config = dict(
    arch='jasper',
    model='sound classifier',
    dataset='read English sentences (LibriTTS-R)',
    train_examples=15625,
    input='waveform_16khz',
    targets=['voice'],
    num_classes=2,
    norm='batchnorm',
    activation='relu',
    depths=[2, 5, 5],
    kernel_size=9,
    wave_channels=96,
    wave_strides=[5, 4, 4, 2],
    widths=[128, 192, 288],
    mixing='cutmix',
    label_smoothing=0.05,
    loss='cross_entropy',
    init='trunc_normal_002',
    residual_init='none',
    optimizer='cautious_adamw',
    lr=0.004,
    beta1=0.9,
    beta2=0.95,
    eps=1e-06,
    grad_clip=0.5,
    ema_decay=0.995,
    steps=18300,
    batch_size=128,
    epochs=149.9,
    lr_schedule='poly',
    final_lr_fraction=0,
    warmup_steps=360,
    weight_decay=0.03,
)
Rows from block 7, named by matrix and row number. Rows with one number belong to one channel. Each number is 50 + 10 x the weight over its row's rms, rounded and kept within 0 to 99. All counts start at 0. After the name is the row's rms in percent of the matrix's.
# convs0: first width-9 conv, stride 2 (model.blocks.7.convs.0.weight, 288x192x9), inputs 150-159, a 9 kernel for each
# convs1: second width-9 conv (model.blocks.7.convs.1.weight, 288x288x9, transposed), outputs 150-159, a 9 kernel for each
convs0.250 100:48 53 53 53 55 52 54 51 52 58 53 49 47 46 45 46 45 48 67 64 60 62 59 66 67 78 82 61 57 58 56 53 51 50 52 53 66 62 59 62 61 64 62 62 63 48 50 47 49 56 56 64 67 74 45 45 50 47 52 52 50 47 43 48 51 48 51 50 52 44 46 46 41 48 46 46 44 46 45 48 47 65 58 55 53 51 49 48 47 45
convs1.250 102:67 63 59 56 57 53 42 33 15 50 47 49 47 48 51 46 47 47 58 56 50 46 42 40 37 37 36 45 46 50 52 54 52 51 49 48 60 58 59 60 61 54 46 41 43 51 48 48 53 57 66 64 64 58 74 69 59 47 43 48 47 48 47 41 44 50 56 48 43 39 29 33 53 51 48 54 53 57 60 59 63 50 53 55 55 55 57 50 49 51
convs0.251 113:55 57 49 51 43 43 42 46 41 44 49 52 54 55 54 57 60 61 45 48 46 52 52 51 58 54 58 41 41 43 51 50 50 52 52 56 48 51 50 54 53 54 54 52 54 69 71 79 85 91 92 98 99 99 40 48 43 44 44 47 52 49 56 26 31 28 34 32 28 25 21 25 52 52 53 49 49 47 47 49 48 48 47 50 50 52 51 54 56 53
convs1.251 123:43 52 54 50 46 38 32 33 37 56 56 57 56 55 53 55 55 54 40 36 38 44 50 55 57 58 60 39 42 52 47 51 53 52 50 53 37 31 33 38 44 54 59 63 71 57 53 47 41 44 51 57 58 60 49 46 48 50 48 51 49 54 58 37 30 30 36 46 57 67 76 77 52 54 55 52 47 47 47 48 46 52 48 51 50 53 54 54 53 50
convs0.252 099:81 81 71 58 45 39 38 37 36 37 42 43 50 48 50 47 50 43 44 44 49 54 53 58 61 57 54 41 45 47 51 46 48 43 46 35 51 51 52 59 50 51 46 46 40 41 47 55 58 69 71 76 73 75 43 47 49 45 38 42 42 45 47 43 45 38 36 33 38 36 39 41 63 63 62 55 46 41 42 43 42 49 47 50 50 49 45 45 45 40
convs1.252 096:39 49 56 61 56 43 43 50 55 48 47 49 53 52 45 44 45 42 31 37 53 56 61 55 58 52 61 34 43 41 36 39 35 38 40 40 28 28 32 40 49 48 53 57 58 56 48 40 43 49 51 51 51 52 42 46 48 55 54 54 56 60 62 26 24 39 49 52 61 61 61 54 46 50 49 45 47 44 43 48 47 47 51 47 53 54 47 47 48 51
convs0.253 110:41 37 37 36 39 35 45 44 47 64 60 57 48 44 44 45 49 52 82 83 70 61 53 44 51 46 51 69 70 60 50 43 44 43 45 51 71 65 56 46 42 40 43 41 45 83 86 88 88 84 81 81 84 82 43 47 51 51 50 47 48 49 47 33 38 43 46 45 46 52 49 53 38 34 30 29 32 32 35 38 38 65 59 54 46 40 44 44 44 50
convs1.253 110:68 50 49 46 45 48 48 44 46 51 55 54 53 53 54 48 55 60 55 54 55 57 51 49 48 47 56 49 49 53 52 54 57 57 56 55 58 54 49 46 51 63 62 59 56 60 58 48 41 43 47 55 65 68 61 67 66 59 47 44 45 46 52 50 46 41 43 53 62 73 86 89 53 56 50 46 46 43 43 45 47 48 46 46 48 50 54 54 57 53
convs0.254 104:60 61 59 64 64 64 60 58 65 54 52 54 55 53 51 43 37 26 53 52 57 57 59 57 52 43 37 53 54 55 58 52 55 52 49 39 51 50 55 53 52 54 47 49 37 52 43 48 42 43 36 30 26 22 39 49 44 46 45 55 56 76 83 50 48 49 48 46 51 50 63 71 55 49 52 48 50 55 52 53 53 56 53 58 55 55 57 51 47 37
convs1.254 106:38 37 36 36 42 43 49 61 83 46 45 42 42 49 51 50 48 46 56 49 47 45 44 47 49 50 50 43 42 49 55 58 55 55 51 48 45 45 44 44 51 50 46 42 32 35 36 34 35 50 51 49 52 48 54 53 51 53 54 55 53 54 52 59 56 54 53 55 58 56 48 41 46 48 47 49 49 48 51 56 57 49 43 42 44 48 52 50 48 48
convs0.255 142:50 47 50 58 65 63 64 63 60 58 48 52 48 49 42 42 43 43 45 40 47 43 50 45 52 51 55 65 56 53 55 53 47 49 46 51 53 50 55 53 54 50 54 52 58 73 70 61 58 53 52 51 56 59 55 52 56 57 57 57 59 61 61 40 43 52 59 58 59 62 59 64 41 44 47 52 58 61 61 59 61 66 57 59 53 55 49 49 49 49
convs1.255 136:42 42 38 43 48 51 53 58 62 43 42 43 45 46 47 44 45 44 27 27 28 35 43 42 39 35 28 59 52 54 58 58 57 54 53 59 36 39 47 45 42 40 46 45 41 55 57 61 61 60 55 52 47 44 44 44 45 47 47 46 44 37 37 22 33 41 40 42 44 41 46 47 49 47 42 49 52 49 51 51 54 52 53 52 52 49 49 48 47 46
convs0.256 063:44 40 49 48 49 50 48 47 51 59 53 54 51 59 45 57 58 60 57 58 58 54 52 46 61 59 64 48 51 56 55 55 54 57 66 69 50 55 54 49 55 56 60 61 67 65 60 59 53 53 53 48 52 49 30 22 33 27 30 32 31 30 23 38 38 45 45 47 48 46 45 46 38 35 33 31 33 38 35 34 36 57 54 52 54 58 57 59 62 62
convs1.256 067:58 57 53 53 50 55 49 49 40 52 47 44 47 46 45 45 47 45 24 22 27 31 38 34 36 33 25 53 59 58 54 54 51 51 49 61 60 56 57 51 43 43 47 43 42 56 54 54 42 47 50 53 55 53 48 39 42 39 37 36 35 37 35 44 47 40 34 34 34 34 35 33 48 49 55 54 63 58 58 68 69 55 46 48 47 47 46 49 47 46
convs0.257 139:48 46 43 47 47 48 49 52 56 27 30 38 39 43 39 43 42 44 35 39 43 45 44 48 50 51 53 38 38 45 44 48 46 49 46 46 46 45 49 44 49 50 49 52 52 14 13 14 17 16 17 19 19 21 56 56 49 53 49 55 55 59 59 55 57 49 55 52 55 55 60 62 50 47 39 43 40 42 41 45 50 35 38 45 46 52 46 49 46 47
convs1.257 136:34 30 33 36 37 40 43 48 53 52 50 46 49 51 54 52 48 46 71 61 51 46 44 39 38 39 41 34 45 50 50 51 53 52 52 50 60 53 46 46 46 43 42 37 34 38 38 38 43 50 51 51 49 45 63 56 53 51 48 50 49 50 50 67 62 57 53 44 43 39 33 26 49 53 53 54 49 49 44 43 45 48 50 49 53 56 55 56 52 50
convs0.258 071:52 56 57 52 53 50 53 57 54 67 57 49 56 50 55 55 58 61 56 50 47 47 51 52 56 58 66 62 49 54 50 56 52 61 60 69 48 43 49 52 49 51 56 56 66 60 57 59 62 57 60 57 66 66 25 26 27 31 30 32 24 26 12 46 42 48 43 47 48 42 45 40 42 47 41 41 41 38 41 45 45 60 58 59 54 54 55 59 56 65
convs1.258 078:65 60 56 51 49 47 43 43 26 48 44 43 47 45 49 47 48 44 26 20 24 27 33 42 39 36 29 55 55 58 53 57 57 56 55 64 51 52 53 52 50 48 47 45 45 54 52 50 50 55 53 54 55 57 42 45 35 40 36 43 35 37 33 40 40 42 40 38 44 40 48 43 53 50 52 53 57 61 67 70 71 54 50 47 50 50 52 47 53 49
convs0.259 100:70 63 56 56 58 54 57 57 64 43 51 49 52 55 53 41 38 24 52 57 61 60 62 61 57 54 44 35 43 47 48 47 52 43 39 25 41 48 49 53 51 54 48 46 31 51 48 49 47 48 46 50 49 51 54 57 56 55 55 58 64 73 75 42 41 41 40 45 51 55 62 64 58 49 49 50 51 50 58 56 66 42 45 46 51 51 49 39 41 28
convs1.259 101:40 46 44 46 44 41 45 50 64 47 48 42 44 43 42 45 45 47 53 48 48 44 45 44 50 55 62 37 35 36 37 42 43 46 44 44 46 44 45 48 45 48 48 50 45 45 42 35 37 44 46 45 49 55 51 53 53 54 53 52 52 53 55 40 43 45 41 37 38 40 38 39 43 41 43 46 45 46 44 51 54 49 47 45 44 40 46 47 45 49
convs0.260 144:48 53 56 54 57 56 56 60 65 61 60 58 57 53 55 46 43 30 60 57 56 54 52 49 43 35 28 54 56 55 55 55 56 53 52 43 54 53 54 50 54 53 53 51 42 89 81 76 71 62 53 38 31 22 40 40 39 39 35 39 44 50 62 34 36 34 42 42 53 53 66 61 44 45 53 52 55 55 57 56 58 52 54 54 55 57 56 55 54 49
convs1.260 135:42 39 36 39 50 60 69 86 99 50 45 44 46 49 49 50 46 42 57 54 51 53 44 45 45 43 39 24 30 38 43 45 42 42 43 43 58 55 49 48 52 47 43 37 21 46 48 43 47 49 42 47 50 50 51 51 50 48 47 49 51 51 53 64 67 61 53 48 44 42 38 26 51 51 55 52 50 49 47 42 38 46 41 42 43 48 50 50 48 51
convs0.261 092:48 38 36 35 35 39 44 39 44 70 62 53 46 42 40 43 45 49 87 82 70 65 50 45 46 46 49 72 65 59 53 47 43 43 47 47 73 67 58 50 40 37 38 39 43 81 82 88 82 80 81 83 79 77 36 39 46 48 46 45 51 48 44 37 37 44 45 47 47 45 48 49 43 32 30 25 27 32 34 35 37 66 65 53 46 43 44 42 46 47
convs1.261 093:68 51 50 47 45 48 50 50 48 51 54 54 52 54 51 52 55 58 54 55 55 57 52 51 47 42 48 49 48 49 50 53 54 55 51 50 58 53 51 48 51 60 64 56 52 60 55 47 41 43 48 58 63 66 61 62 69 57 50 44 46 47 53 52 43 37 45 52 61 72 80 80 56 54 51 43 44 48 48 49 49 45 47 48 49 54 55 57 54 56
convs0.262 100:64 60 64 58 59 56 62 60 67 37 44 48 51 51 51 47 49 44 35 41 45 52 54 56 53 56 49 32 45 46 52 47 48 42 50 41 34 41 46 51 48 54 46 47 38 39 35 40 45 45 50 52 58 63 54 60 54 53 53 55 53 58 58 48 46 47 43 47 49 53 53 54 62 56 56 55 56 54 59 61 65 33 41 44 45 44 47 44 43 36
convs1.262 097:33 42 44 49 47 42 39 42 54 42 46 46 43 43 41 43 46 46 52 50 52 50 48 49 49 54 59 43 38 37 33 35 35 38 41 44 33 38 42 45 45 49 53 54 60 41 38 39 34 43 41 44 48 55 46 48 53 54 54 53 53 52 56 38 44 46 48 43 44 46 44 45 42 42 42 46 47 49 49 53 56 43 46 44 39 41 41 44 48 44
convs0.263 062:44 48 51 49 51 51 57 51 58 58 62 61 61 66 56 58 61 58 57 50 52 49 57 55 58 61 67 58 57 59 61 62 66 62 64 65 47 46 50 52 57 56 56 64 62 57 55 54 57 53 50 48 56 56 26 28 27 34 35 42 36 36 30 43 38 42 43 53 53 51 49 49 41 34 36 39 41 36 44 47 48 66 57 57 62 69 63 65 62 58
convs1.263 072:61 58 53 57 53 51 52 45 37 47 45 45 46 45 45 47 48 46 19 21 22 31 32 39 34 26 30 54 54 56 54 55 55 54 52 62 59 59 57 50 42 46 46 42 40 53 52 53 47 51 48 47 50 49 46 42 38 37 42 40 39 37 35 39 41 43 39 36 36 33 30 28 49 44 49 54 58 55 62 60 66 54 49 49 52 50 47 49 52 49
convs0.264 095:49 42 43 35 39 35 45 45 48 67 61 55 48 45 42 44 40 44 91 86 68 61 46 40 40 43 47 74 70 56 53 44 43 44 43 47 76 71 60 54 42 38 37 43 44 73 73 75 76 73 71 71 70 68 39 41 46 51 48 48 49 47 43 43 43 43 47 52 47 48 50 48 36 36 33 29 27 28 31 36 33 67 66 56 50 44 42 42 45 46
convs1.264 094:71 58 51 49 48 53 57 53 52 48 55 52 52 52 50 52 51 57 54 57 53 56 53 48 45 44 55 49 48 48 52 52 57 54 50 51 60 57 55 55 58 63 61 53 49 61 57 47 39 47 54 58 64 64 63 73 68 58 47 42 44 46 52 48 42 41 46 55 62 68 68 63 57 61 53 47 48 48 52 51 53 49 49 51 51 59 59 59 62 54
convs0.265 099:66 63 60 49 54 51 56 58 61 39 44 47 51 49 50 41 43 27 41 46 55 55 60 55 56 58 47 33 42 46 49 44 50 43 44 27 32 42 45 51 49 56 45 45 30 42 43 44 44 48 48 50 54 54 55 54 54 53 53 58 63 67 66 43 38 41 41 45 49 53 61 60 57 53 52 51 49 51 52 56 62 38 44 46 50 48 48 37 39 26
convs1.265 099:38 46 46 50 45 43 44 47 62 46 46 45 45 42 43 44 43 43 52 46 44 46 45 48 48 52 62 37 34 33 38 42 40 43 43 41 40 45 42 45 47 47 49 47 48 42 38 36 36 43 45 44 48 57 49 50 50 55 54 54 56 55 61 39 38 41 40 34 37 38 35 40 40 46 46 46 47 47 46 51 54 49 43 44 46 43 45 42 43 48
convs0.266 088:54 51 54 55 55 56 55 59 53 68 57 55 47 43 42 41 43 38 67 62 56 56 53 58 63 66 75 68 66 58 53 53 53 51 50 47 63 60 62 56 58 56 54 55 58 46 40 42 38 46 51 56 64 70 39 50 47 53 53 56 50 49 42 50 52 46 52 54 52 50 48 48 38 44 46 48 45 46 51 45 47 69 65 59 57 47 49 43 44 43
convs1.266 096:71 65 63 58 58 58 51 45 32 50 50 48 45 47 49 46 47 47 41 43 43 45 39 40 34 31 31 47 48 52 52 53 51 52 54 52 57 57 55 55 55 51 49 39 41 52 52 51 52 55 60 61 56 55 65 62 54 48 42 44 41 44 42 38 46 48 51 53 45 38 32 28 50 47 47 49 53 56 58 57 56 53 53 52 51 52 52 50 49 52
convs0.267 115:70 69 51 45 33 34 33 39 35 27 31 35 39 39 41 44 41 42 37 39 45 44 50 52 52 53 55 34 36 38 41 38 39 36 36 34 42 47 44 49 45 47 41 44 37 46 49 53 58 61 64 66 68 72 48 53 46 45 41 41 38 40 41 36 38 31 36 38 37 38 35 39 56 53 52 48 45 42 46 48 44 36 40 39 40 38 41 40 40 38
convs1.267 106:41 51 59 60 56 50 45 45 47 54 52 52 52 53 47 48 47 49 40 37 43 47 56 55 56 58 63 39 46 49 44 44 50 46 45 48 38 33 33 39 41 45 49 55 60 54 55 51 46 45 50 47 50 52 49 48 46 53 58 52 55 66 68 27 20 30 38 41 49 53 53 51 48 50 52 49 46 40 37 42 41 51 53 50 50 53 51 48 50 50
convs0.268 126:66 61 58 58 55 49 43 38 40 53 50 49 45 43 40 36 33 30 49 47 48 50 51 54 47 48 46 53 52 48 45 44 43 34 33 31 54 52 52 51 48 45 41 38 38 35 39 44 49 58 65 68 71 74 59 60 57 54 53 49 51 49 59 64 65 61 60 55 53 56 61 60 52 51 47 48 47 42 38 38 37 58 48 47 45 45 42 33 30 29
convs1.268 111:55 58 62 56 47 42 41 51 58 49 52 54 51 52 49 51 52 54 51 49 53 53 51 48 48 55 60 48 45 47 53 54 54 50 46 44 51 45 47 54 61 63 61 58 52 47 39 37 45 51 58 62 63 58 61 58 55 49 45 51 55 65 68 30 39 56 63 64 64 57 43 33 48 46 46 45 45 44 50 49 53 50 50 55 58 61 60 59 58 57
convs0.269 106:65 58 58 56 62 54 60 56 67 43 48 52 52 48 46 40 34 19 37 44 47 48 52 49 47 39 38 51 56 58 60 57 57 48 47 37 48 53 56 57 57 55 51 50 36 29 29 28 29 33 38 37 42 49 54 58 51 52 51 56 61 70 79 49 48 45 42 46 51 58 64 72 57 52 51 50 52 53 53 55 61 49 56 52 53 55 51 45 46 34
convs1.269 102:34 37 38 41 39 36 37 50 65 46 44 43 42 41 40 43 48 48 57 54 56 50 46 45 46 47 52 45 41 39 37 42 45 40 41 41 42 46 51 53 51 48 50 51 42 38 36 30 36 48 45 47 54 52 52 50 53 53 53 52 51 56 53 57 60 63 60 53 54 55 52 46 46 43 46 46 50 49 46 54 53 47 45 44 46 44 44 47 47 54
convs0.270 130:57 56 59 51 54 47 49 46 58 66 61 55 51 48 45 44 43 37 71 58 51 45 42 45 44 42 37 58 54 49 51 50 52 49 49 46 55 55 53 50 51 53 53 50 47 72 63 54 49 44 42 35 34 30 40 45 42 43 41 40 42 39 48 39 47 43 49 43 48 43 51 51 41 48 49 51 50 49 52 48 56 58 57 54 53 54 50 51 52 45
convs1.270 119:66 48 43 44 48 57 60 66 88 51 51 50 51 51 47 48 48 49 44 39 46 44 40 49 53 48 51 49 55 57 60 59 56 56 56 50 71 66 59 51 48 52 52 47 44 56 47 50 53 53 48 52 51 46 43 40 43 48 50 54 51 47 50 53 54 52 47 45 42 39 35 30 49 50 48 47 51 58 57 54 49 50 51 49 47 47 48 51 53 56
convs0.271 098:74 64 64 60 63 56 63 64 70 34 43 51 53 52 53 47 50 43 20 28 36 41 48 43 46 45 43 44 46 53 54 50 55 52 54 49 38 42 48 50 51 53 50 53 43 15 20 22 30 37 40 45 48 54 53 56 51 49 48 54 55 61 56 57 49 46 48 53 50 54 53 55 61 58 58 55 55 51 57 58 66 37 47 45 49 46 47 45 44 41
convs1.271 103:39 43 41 42 41 33 35 39 46 42 41 42 41 41 41 44 47 47 53 53 51 46 47 45 49 54 58 50 44 39 35 38 38 42 44 42 40 43 47 46 45 51 53 51 52 35 39 35 31 43 49 45 50 51 48 49 51 53 51 51 55 52 50 50 54 56 56 54 52 54 45 43 41 41 49 45 45 46 46 56 58 43 42 39 40 40 43 45 45 43
convs0.272 077:52 55 56 54 55 56 58 54 50 61 52 54 48 55 48 50 47 53 66 54 49 47 53 49 52 58 70 59 46 58 48 56 55 55 53 55 52 45 48 45 52 55 47 55 61 50 47 50 50 49 54 56 63 69 24 31 29 38 38 33 33 30 28 44 44 50 48 50 47 45 47 44 37 39 46 46 44 43 42 44 42 55 54 56 52 52 53 52 46 50
convs1.272 082:73 62 58 52 54 51 47 41 32 47 48 48 44 48 46 46 49 46 29 29 31 33 39 42 40 34 33 51 53 55 56 55 52 55 54 54 61 60 59 54 51 50 53 46 43 54 51 50 51 55 58 58 54 56 56 53 47 44 40 41 39 40 40 39 40 43 44 47 46 50 45 42 46 50 45 53 53 57 61 64 63 52 55 49 51 52 52 52 51 49
convs0.273 119:44 34 38 33 42 35 39 41 43 62 58 48 44 40 39 41 40 43 75 74 66 61 54 51 52 51 56 69 62 53 45 41 41 42 39 42 67 61 49 44 43 39 41 37 40 79 79 82 81 84 84 89 87 88 41 47 56 55 57 54 57 53 55 32 35 42 42 44 44 47 46 55 40 34 33 31 36 39 41 42 44 60 57 48 47 38 38 39 36 42
convs1.273 118:67 54 52 45 38 41 39 43 48 54 53 55 55 54 55 52 55 58 52 50 54 53 50 48 50 49 55 45 50 49 54 56 60 61 59 53 59 51 50 47 49 58 65 65 64 60 55 46 42 45 51 58 61 68 62 66 67 60 48 45 45 50 54 44 39 34 38 49 56 72 81 84 58 60 56 49 50 49 49 49 49 51 47 47 45 47 53 54 54 56
convs0.274 118:93 89 85 75 73 55 46 42 40 48 54 53 56 62 57 58 57 57 42 44 48 50 54 54 57 51 53 65 62 65 62 67 62 64 61 57 64 66 64 63 68 64 61 60 56 42 43 51 56 62 67 71 72 69 44 47 42 50 46 49 44 49 47 54 55 55 55 55 52 52 52 51 72 71 71 71 70 64 55 51 54 64 60 65 63 64 63 62 61 60
convs1.274 115:41 58 61 59 54 52 55 54 48 42 43 44 43 41 39 40 39 41 41 50 55 51 49 41 43 48 51 49 45 38 37 33 35 41 48 52 30 31 36 43 41 43 48 46 47 43 40 38 41 46 48 45 42 46 42 45 48 49 44 44 48 49 49 53 53 48 52 54 56 64 59 46 46 49 47 47 49 55 51 51 53 44 48 53 55 47 45 41 45 47
convs0.275 066:39 44 47 48 53 53 57 53 57 59 46 51 45 57 51 54 55 60 66 55 56 51 55 57 59 56 72 54 51 52 53 57 58 60 63 65 53 49 48 46 52 54 54 57 68 69 60 61 53 52 52 54 52 59 21 30 32 40 35 38 33 28 18 42 38 45 43 47 50 42 39 45 37 28 30 34 36 43 45 44 45 60 56 55 59 60 60 56 56 61
convs1.275 073:67 62 54 54 51 50 43 42 32 46 46 43 45 46 48 47 49 46 26 21 21 24 28 38 36 31 32 56 58 62 58 53 53 58 55 61 58 58 54 51 45 43 42 42 43 56 57 54 50 52 53 49 53 53 50 41 41 38 40 41 39 34 33 44 48 44 34 33 34 36 36 39 51 52 50 53 58 56 61 66 63 53 48 49 50 45 52 49 49 48
convs0.276 113:49 50 52 53 54 55 48 45 43 40 40 43 41 49 52 61 67 82 49 49 47 43 46 47 51 55 61 37 35 35 36 41 45 53 55 64 37 39 37 38 41 44 51 53 58 77 82 85 89 84 85 85 80 83 50 53 57 55 53 50 43 36 29 50 48 50 40 36 37 29 27 26 51 50 50 49 53 50 50 49 45 35 37 39 38 43 50 54 60 68
convs1.276 119:58 55 48 47 42 37 26 21 05 52 56 53 51 51 49 54 51 52 50 42 42 41 40 42 44 44 42 52 55 55 55 48 52 55 58 61 51 47 45 42 38 37 45 52 48 52 53 47 41 44 44 44 44 46 53 44 45 44 41 42 43 44 45 44 42 33 27 30 46 56 64 67 50 52 53 53 51 50 55 61 57 56 52 48 46 45 46 50 51 51
convs0.277 090:54 51 54 49 52 50 47 51 53 75 66 58 52 43 42 43 46 45 73 58 49 39 36 41 48 51 61 66 59 54 50 48 43 47 45 48 58 52 51 49 47 46 46 47 46 49 48 49 51 54 59 61 70 74 34 38 43 42 47 44 46 42 38 51 52 54 54 56 53 52 50 53 38 44 46 45 39 46 44 44 44 68 58 52 47 48 43 44 45 40
convs1.277 089:80 59 49 45 52 52 53 49 46 49 49 48 48 48 50 49 50 52 35 36 37 38 39 48 47 43 45 53 50 52 55 56 55 55 55 55 64 59 54 53 58 55 55 47 48 61 54 53 50 54 56 55 56 48 56 59 52 48 48 46 45 42 45 38 38 40 42 49 49 49 50 51 50 51 47 46 55 54 59 59 59 51 53 50 52 50 53 52 51 49
convs0.278 102:61 55 61 53 57 54 54 51 61 40 47 47 49 42 47 48 52 47 16 22 29 30 26 37 37 43 45 52 56 58 60 57 56 60 57 54 51 51 56 55 53 54 53 53 47 00 11 12 17 27 34 39 41 51 60 49 50 49 50 49 52 59 58 63 56 53 50 58 59 63 58 63 73 63 61 56 55 52 52 51 58 45 51 48 54 48 49 48 50 47
convs1.278 106:28 36 41 46 44 39 38 40 46 40 41 43 42 41 42 43 48 47 45 54 55 49 49 46 45 51 55 58 56 51 44 39 38 38 39 42 32 39 44 46 46 46 50 53 53 30 34 30 36 44 41 42 45 52 43 47 50 52 54 53 52 52 53 61 58 64 61 55 52 49 45 42 43 41 45 45 49 45 50 53 57 43 46 45 46 45 43 46 49 48
convs0.279 082:54 53 61 53 55 58 55 56 52 67 59 60 53 47 44 42 43 45 65 56 57 52 48 43 52 55 64 60 52 55 55 46 46 46 47 44 52 52 54 54 55 57 54 57 59 43 40 40 37 40 42 48 55 56 35 49 47 49 47 44 37 35 33 47 53 50 52 49 51 41 45 40 35 40 41 45 44 44 44 41 42 63 53 56 53 49 43 44 42 42
convs1.279 085:73 64 63 55 59 57 54 46 38 46 46 45 48 47 48 46 48 47 33 36 38 35 36 41 35 31 36 53 54 57 53 53 51 53 48 50 66 63 62 55 53 52 47 42 40 55 50 49 50 52 57 52 55 47 62 59 49 45 43 43 40 36 40 38 45 42 42 43 38 34 29 28 51 47 43 49 55 55 58 59 61 47 51 52 52 50 54 50 51 49
convs0.280 066:44 46 53 53 55 52 59 56 53 63 53 58 54 52 56 49 54 59 67 56 60 49 54 54 63 59 71 57 51 60 59 64 61 62 60 63 54 44 49 45 53 53 54 51 61 60 55 58 57 54 59 60 63 67 22 27 29 34 32 35 31 31 26 47 42 52 51 52 54 45 48 47 35 30 37 39 39 44 40 42 42 66 58 59 57 57 57 55 52 55
convs1.280 075:68 58 56 57 50 52 51 44 34 49 46 44 46 46 47 46 46 47 23 22 30 26 38 41 38 31 29 51 55 55 52 52 59 54 54 59 57 60 55 56 46 47 45 45 47 55 57 51 52 51 52 52 51 54 51 45 46 42 43 37 36 31 37 35 42 41 35 36 40 40 42 41 49 46 50 52 56 56 61 65 67 53 51 47 49 50 50 49 49 46
convs0.281 091:54 54 57 54 60 55 59 59 59 68 58 59 48 44 43 43 40 44 62 55 50 47 48 46 52 55 63 64 64 59 56 54 48 52 48 43 61 59 57 57 58 52 57 53 54 31 28 22 23 28 37 42 49 56 44 47 45 47 47 49 50 49 43 43 44 43 46 45 48 41 43 38 42 51 52 52 51 48 50 52 49 68 64 57 53 48 47 46 42 42
convs1.281 095:68 60 58 60 61 60 52 48 41 47 45 41 45 44 45 46 46 43 33 38 35 39 33 39 37 31 29 54 52 56 56 57 55 53 46 50 62 58 58 51 51 52 52 42 39 53 52 50 50 54 54 52 47 49 64 56 54 48 44 47 42 39 41 37 43 42 40 38 37 32 26 24 48 42 47 44 52 52 52 53 54 49 53 51 53 49 49 48 48 47
convs0.282 120:63 62 45 37 28 33 35 39 34 35 36 43 47 45 48 47 55 52 35 40 44 47 50 53 55 56 54 34 42 39 39 40 42 41 39 44 41 49 44 48 46 48 43 48 46 46 50 54 56 61 62 67 68 70 36 44 38 38 35 34 35 34 38 24 28 27 31 34 32 31 34 37 51 53 47 43 40 42 42 42 42 37 39 40 42 41 44 45 46 44
convs1.282 108:34 47 52 58 56 52 42 40 43 52 50 54 54 51 50 48 48 48 41 32 36 46 53 56 57 60 57 39 45 50 47 50 49 47 44 46 44 35 36 41 46 51 50 54 60 55 54 51 45 49 52 53 53 53 48 48 50 50 54 54 53 60 66 27 23 29 36 43 51 55 52 48 49 52 50 48 46 44 42 42 44 52 51 49 52 53 53 51 48 50
convs0.283 089:63 63 59 52 51 53 49 56 59 37 41 43 49 45 46 33 32 24 43 52 55 53 56 55 56 50 46 26 32 37 42 38 40 34 36 25 33 37 42 44 42 44 42 41 34 55 53 55 53 57 57 55 58 52 55 58 51 56 50 59 62 66 66 38 40 41 40 43 50 52 58 58 49 54 48 48 43 46 51 54 55 33 34 38 39 44 41 35 34 25
convs1.283 090:41 51 53 50 45 44 43 47 64 50 48 43 44 44 42 46 46 50 60 49 50 46 47 47 51 61 71 33 37 36 42 47 50 48 49 46 45 42 42 42 43 46 48 48 52 41 41 32 39 47 43 47 53 58 55 55 56 58 57 56 59 66 67 38 30 31 32 31 33 35 37 40 42 47 46 47 49 46 42 47 51 51 50 47 46 48 48 52 49 49
convs0.284 065:42 42 43 45 54 49 51 54 56 59 51 61 53 59 54 56 57 60 65 64 55 58 59 52 59 57 68 51 54 54 56 57 55 61 62 62 50 50 50 53 52 54 57 58 63 64 64 56 55 57 52 60 58 62 22 27 26 32 35 36 30 28 22 39 40 48 44 47 40 42 44 44 34 29 27 31 36 38 41 42 44 60 56 62 58 58 56 56 57 59
convs1.284 071:68 56 50 54 46 49 44 44 35 46 52 44 44 45 48 49 47 45 24 22 24 23 32 39 34 34 29 52 59 61 57 57 51 57 55 61 60 58 59 48 47 47 49 43 42 59 52 50 50 46 50 48 55 54 48 41 42 37 42 38 36 31 33 44 41 38 37 33 36 41 39 40 53 44 51 54 60 58 58 63 66 50 50 51 49 48 48 51 53 51
convs0.285 064:47 50 48 49 49 52 53 60 53 63 58 59 58 51 58 64 64 71 58 48 57 53 53 47 62 60 67 54 57 54 57 56 59 59 65 73 47 45 50 47 53 52 56 63 67 74 72 75 66 62 63 66 64 62 27 27 29 30 28 29 26 22 14 50 47 46 48 59 47 47 43 41 39 43 36 36 37 44 42 44 48 60 55 53 57 57 54 65 58 64
convs1.285 074:63 56 55 52 56 48 43 37 28 50 50 41 46 45 50 46 46 45 26 25 27 26 32 39 38 32 30 50 53 54 52 55 56 58 54 63 57 53 54 47 49 48 49 46 45 57 56 50 49 50 50 54 52 50 45 44 39 40 40 44 40 33 35 44 47 40 37 38 39 39 48 45 51 47 54 62 57 54 67 71 69 49 52 49 49 49 50 48 48 48
convs0.286 074:44 43 47 45 44 45 43 44 55 48 44 46 49 49 52 60 63 79 58 60 52 50 56 53 61 60 70 49 46 45 43 50 55 60 63 72 47 47 48 48 53 50 56 60 68 80 79 78 77 71 71 72 71 70 38 37 38 39 44 36 33 19 07 43 41 46 42 40 35 36 25 26 39 39 38 39 38 38 34 37 36 41 40 45 45 52 54 58 59 70
convs1.286 079:64 63 54 50 46 44 45 34 23 50 51 46 45 50 51 50 50 49 25 28 32 38 43 43 41 41 37 48 54 57 52 54 54 54 56 62 60 55 49 49 44 46 47 49 47 53 56 52 49 46 48 53 53 54 47 45 44 42 37 42 41 37 37 44 42 35 35 32 38 48 52 56 52 55 60 61 57 58 64 75 67 49 49 47 46 43 48 51 51 47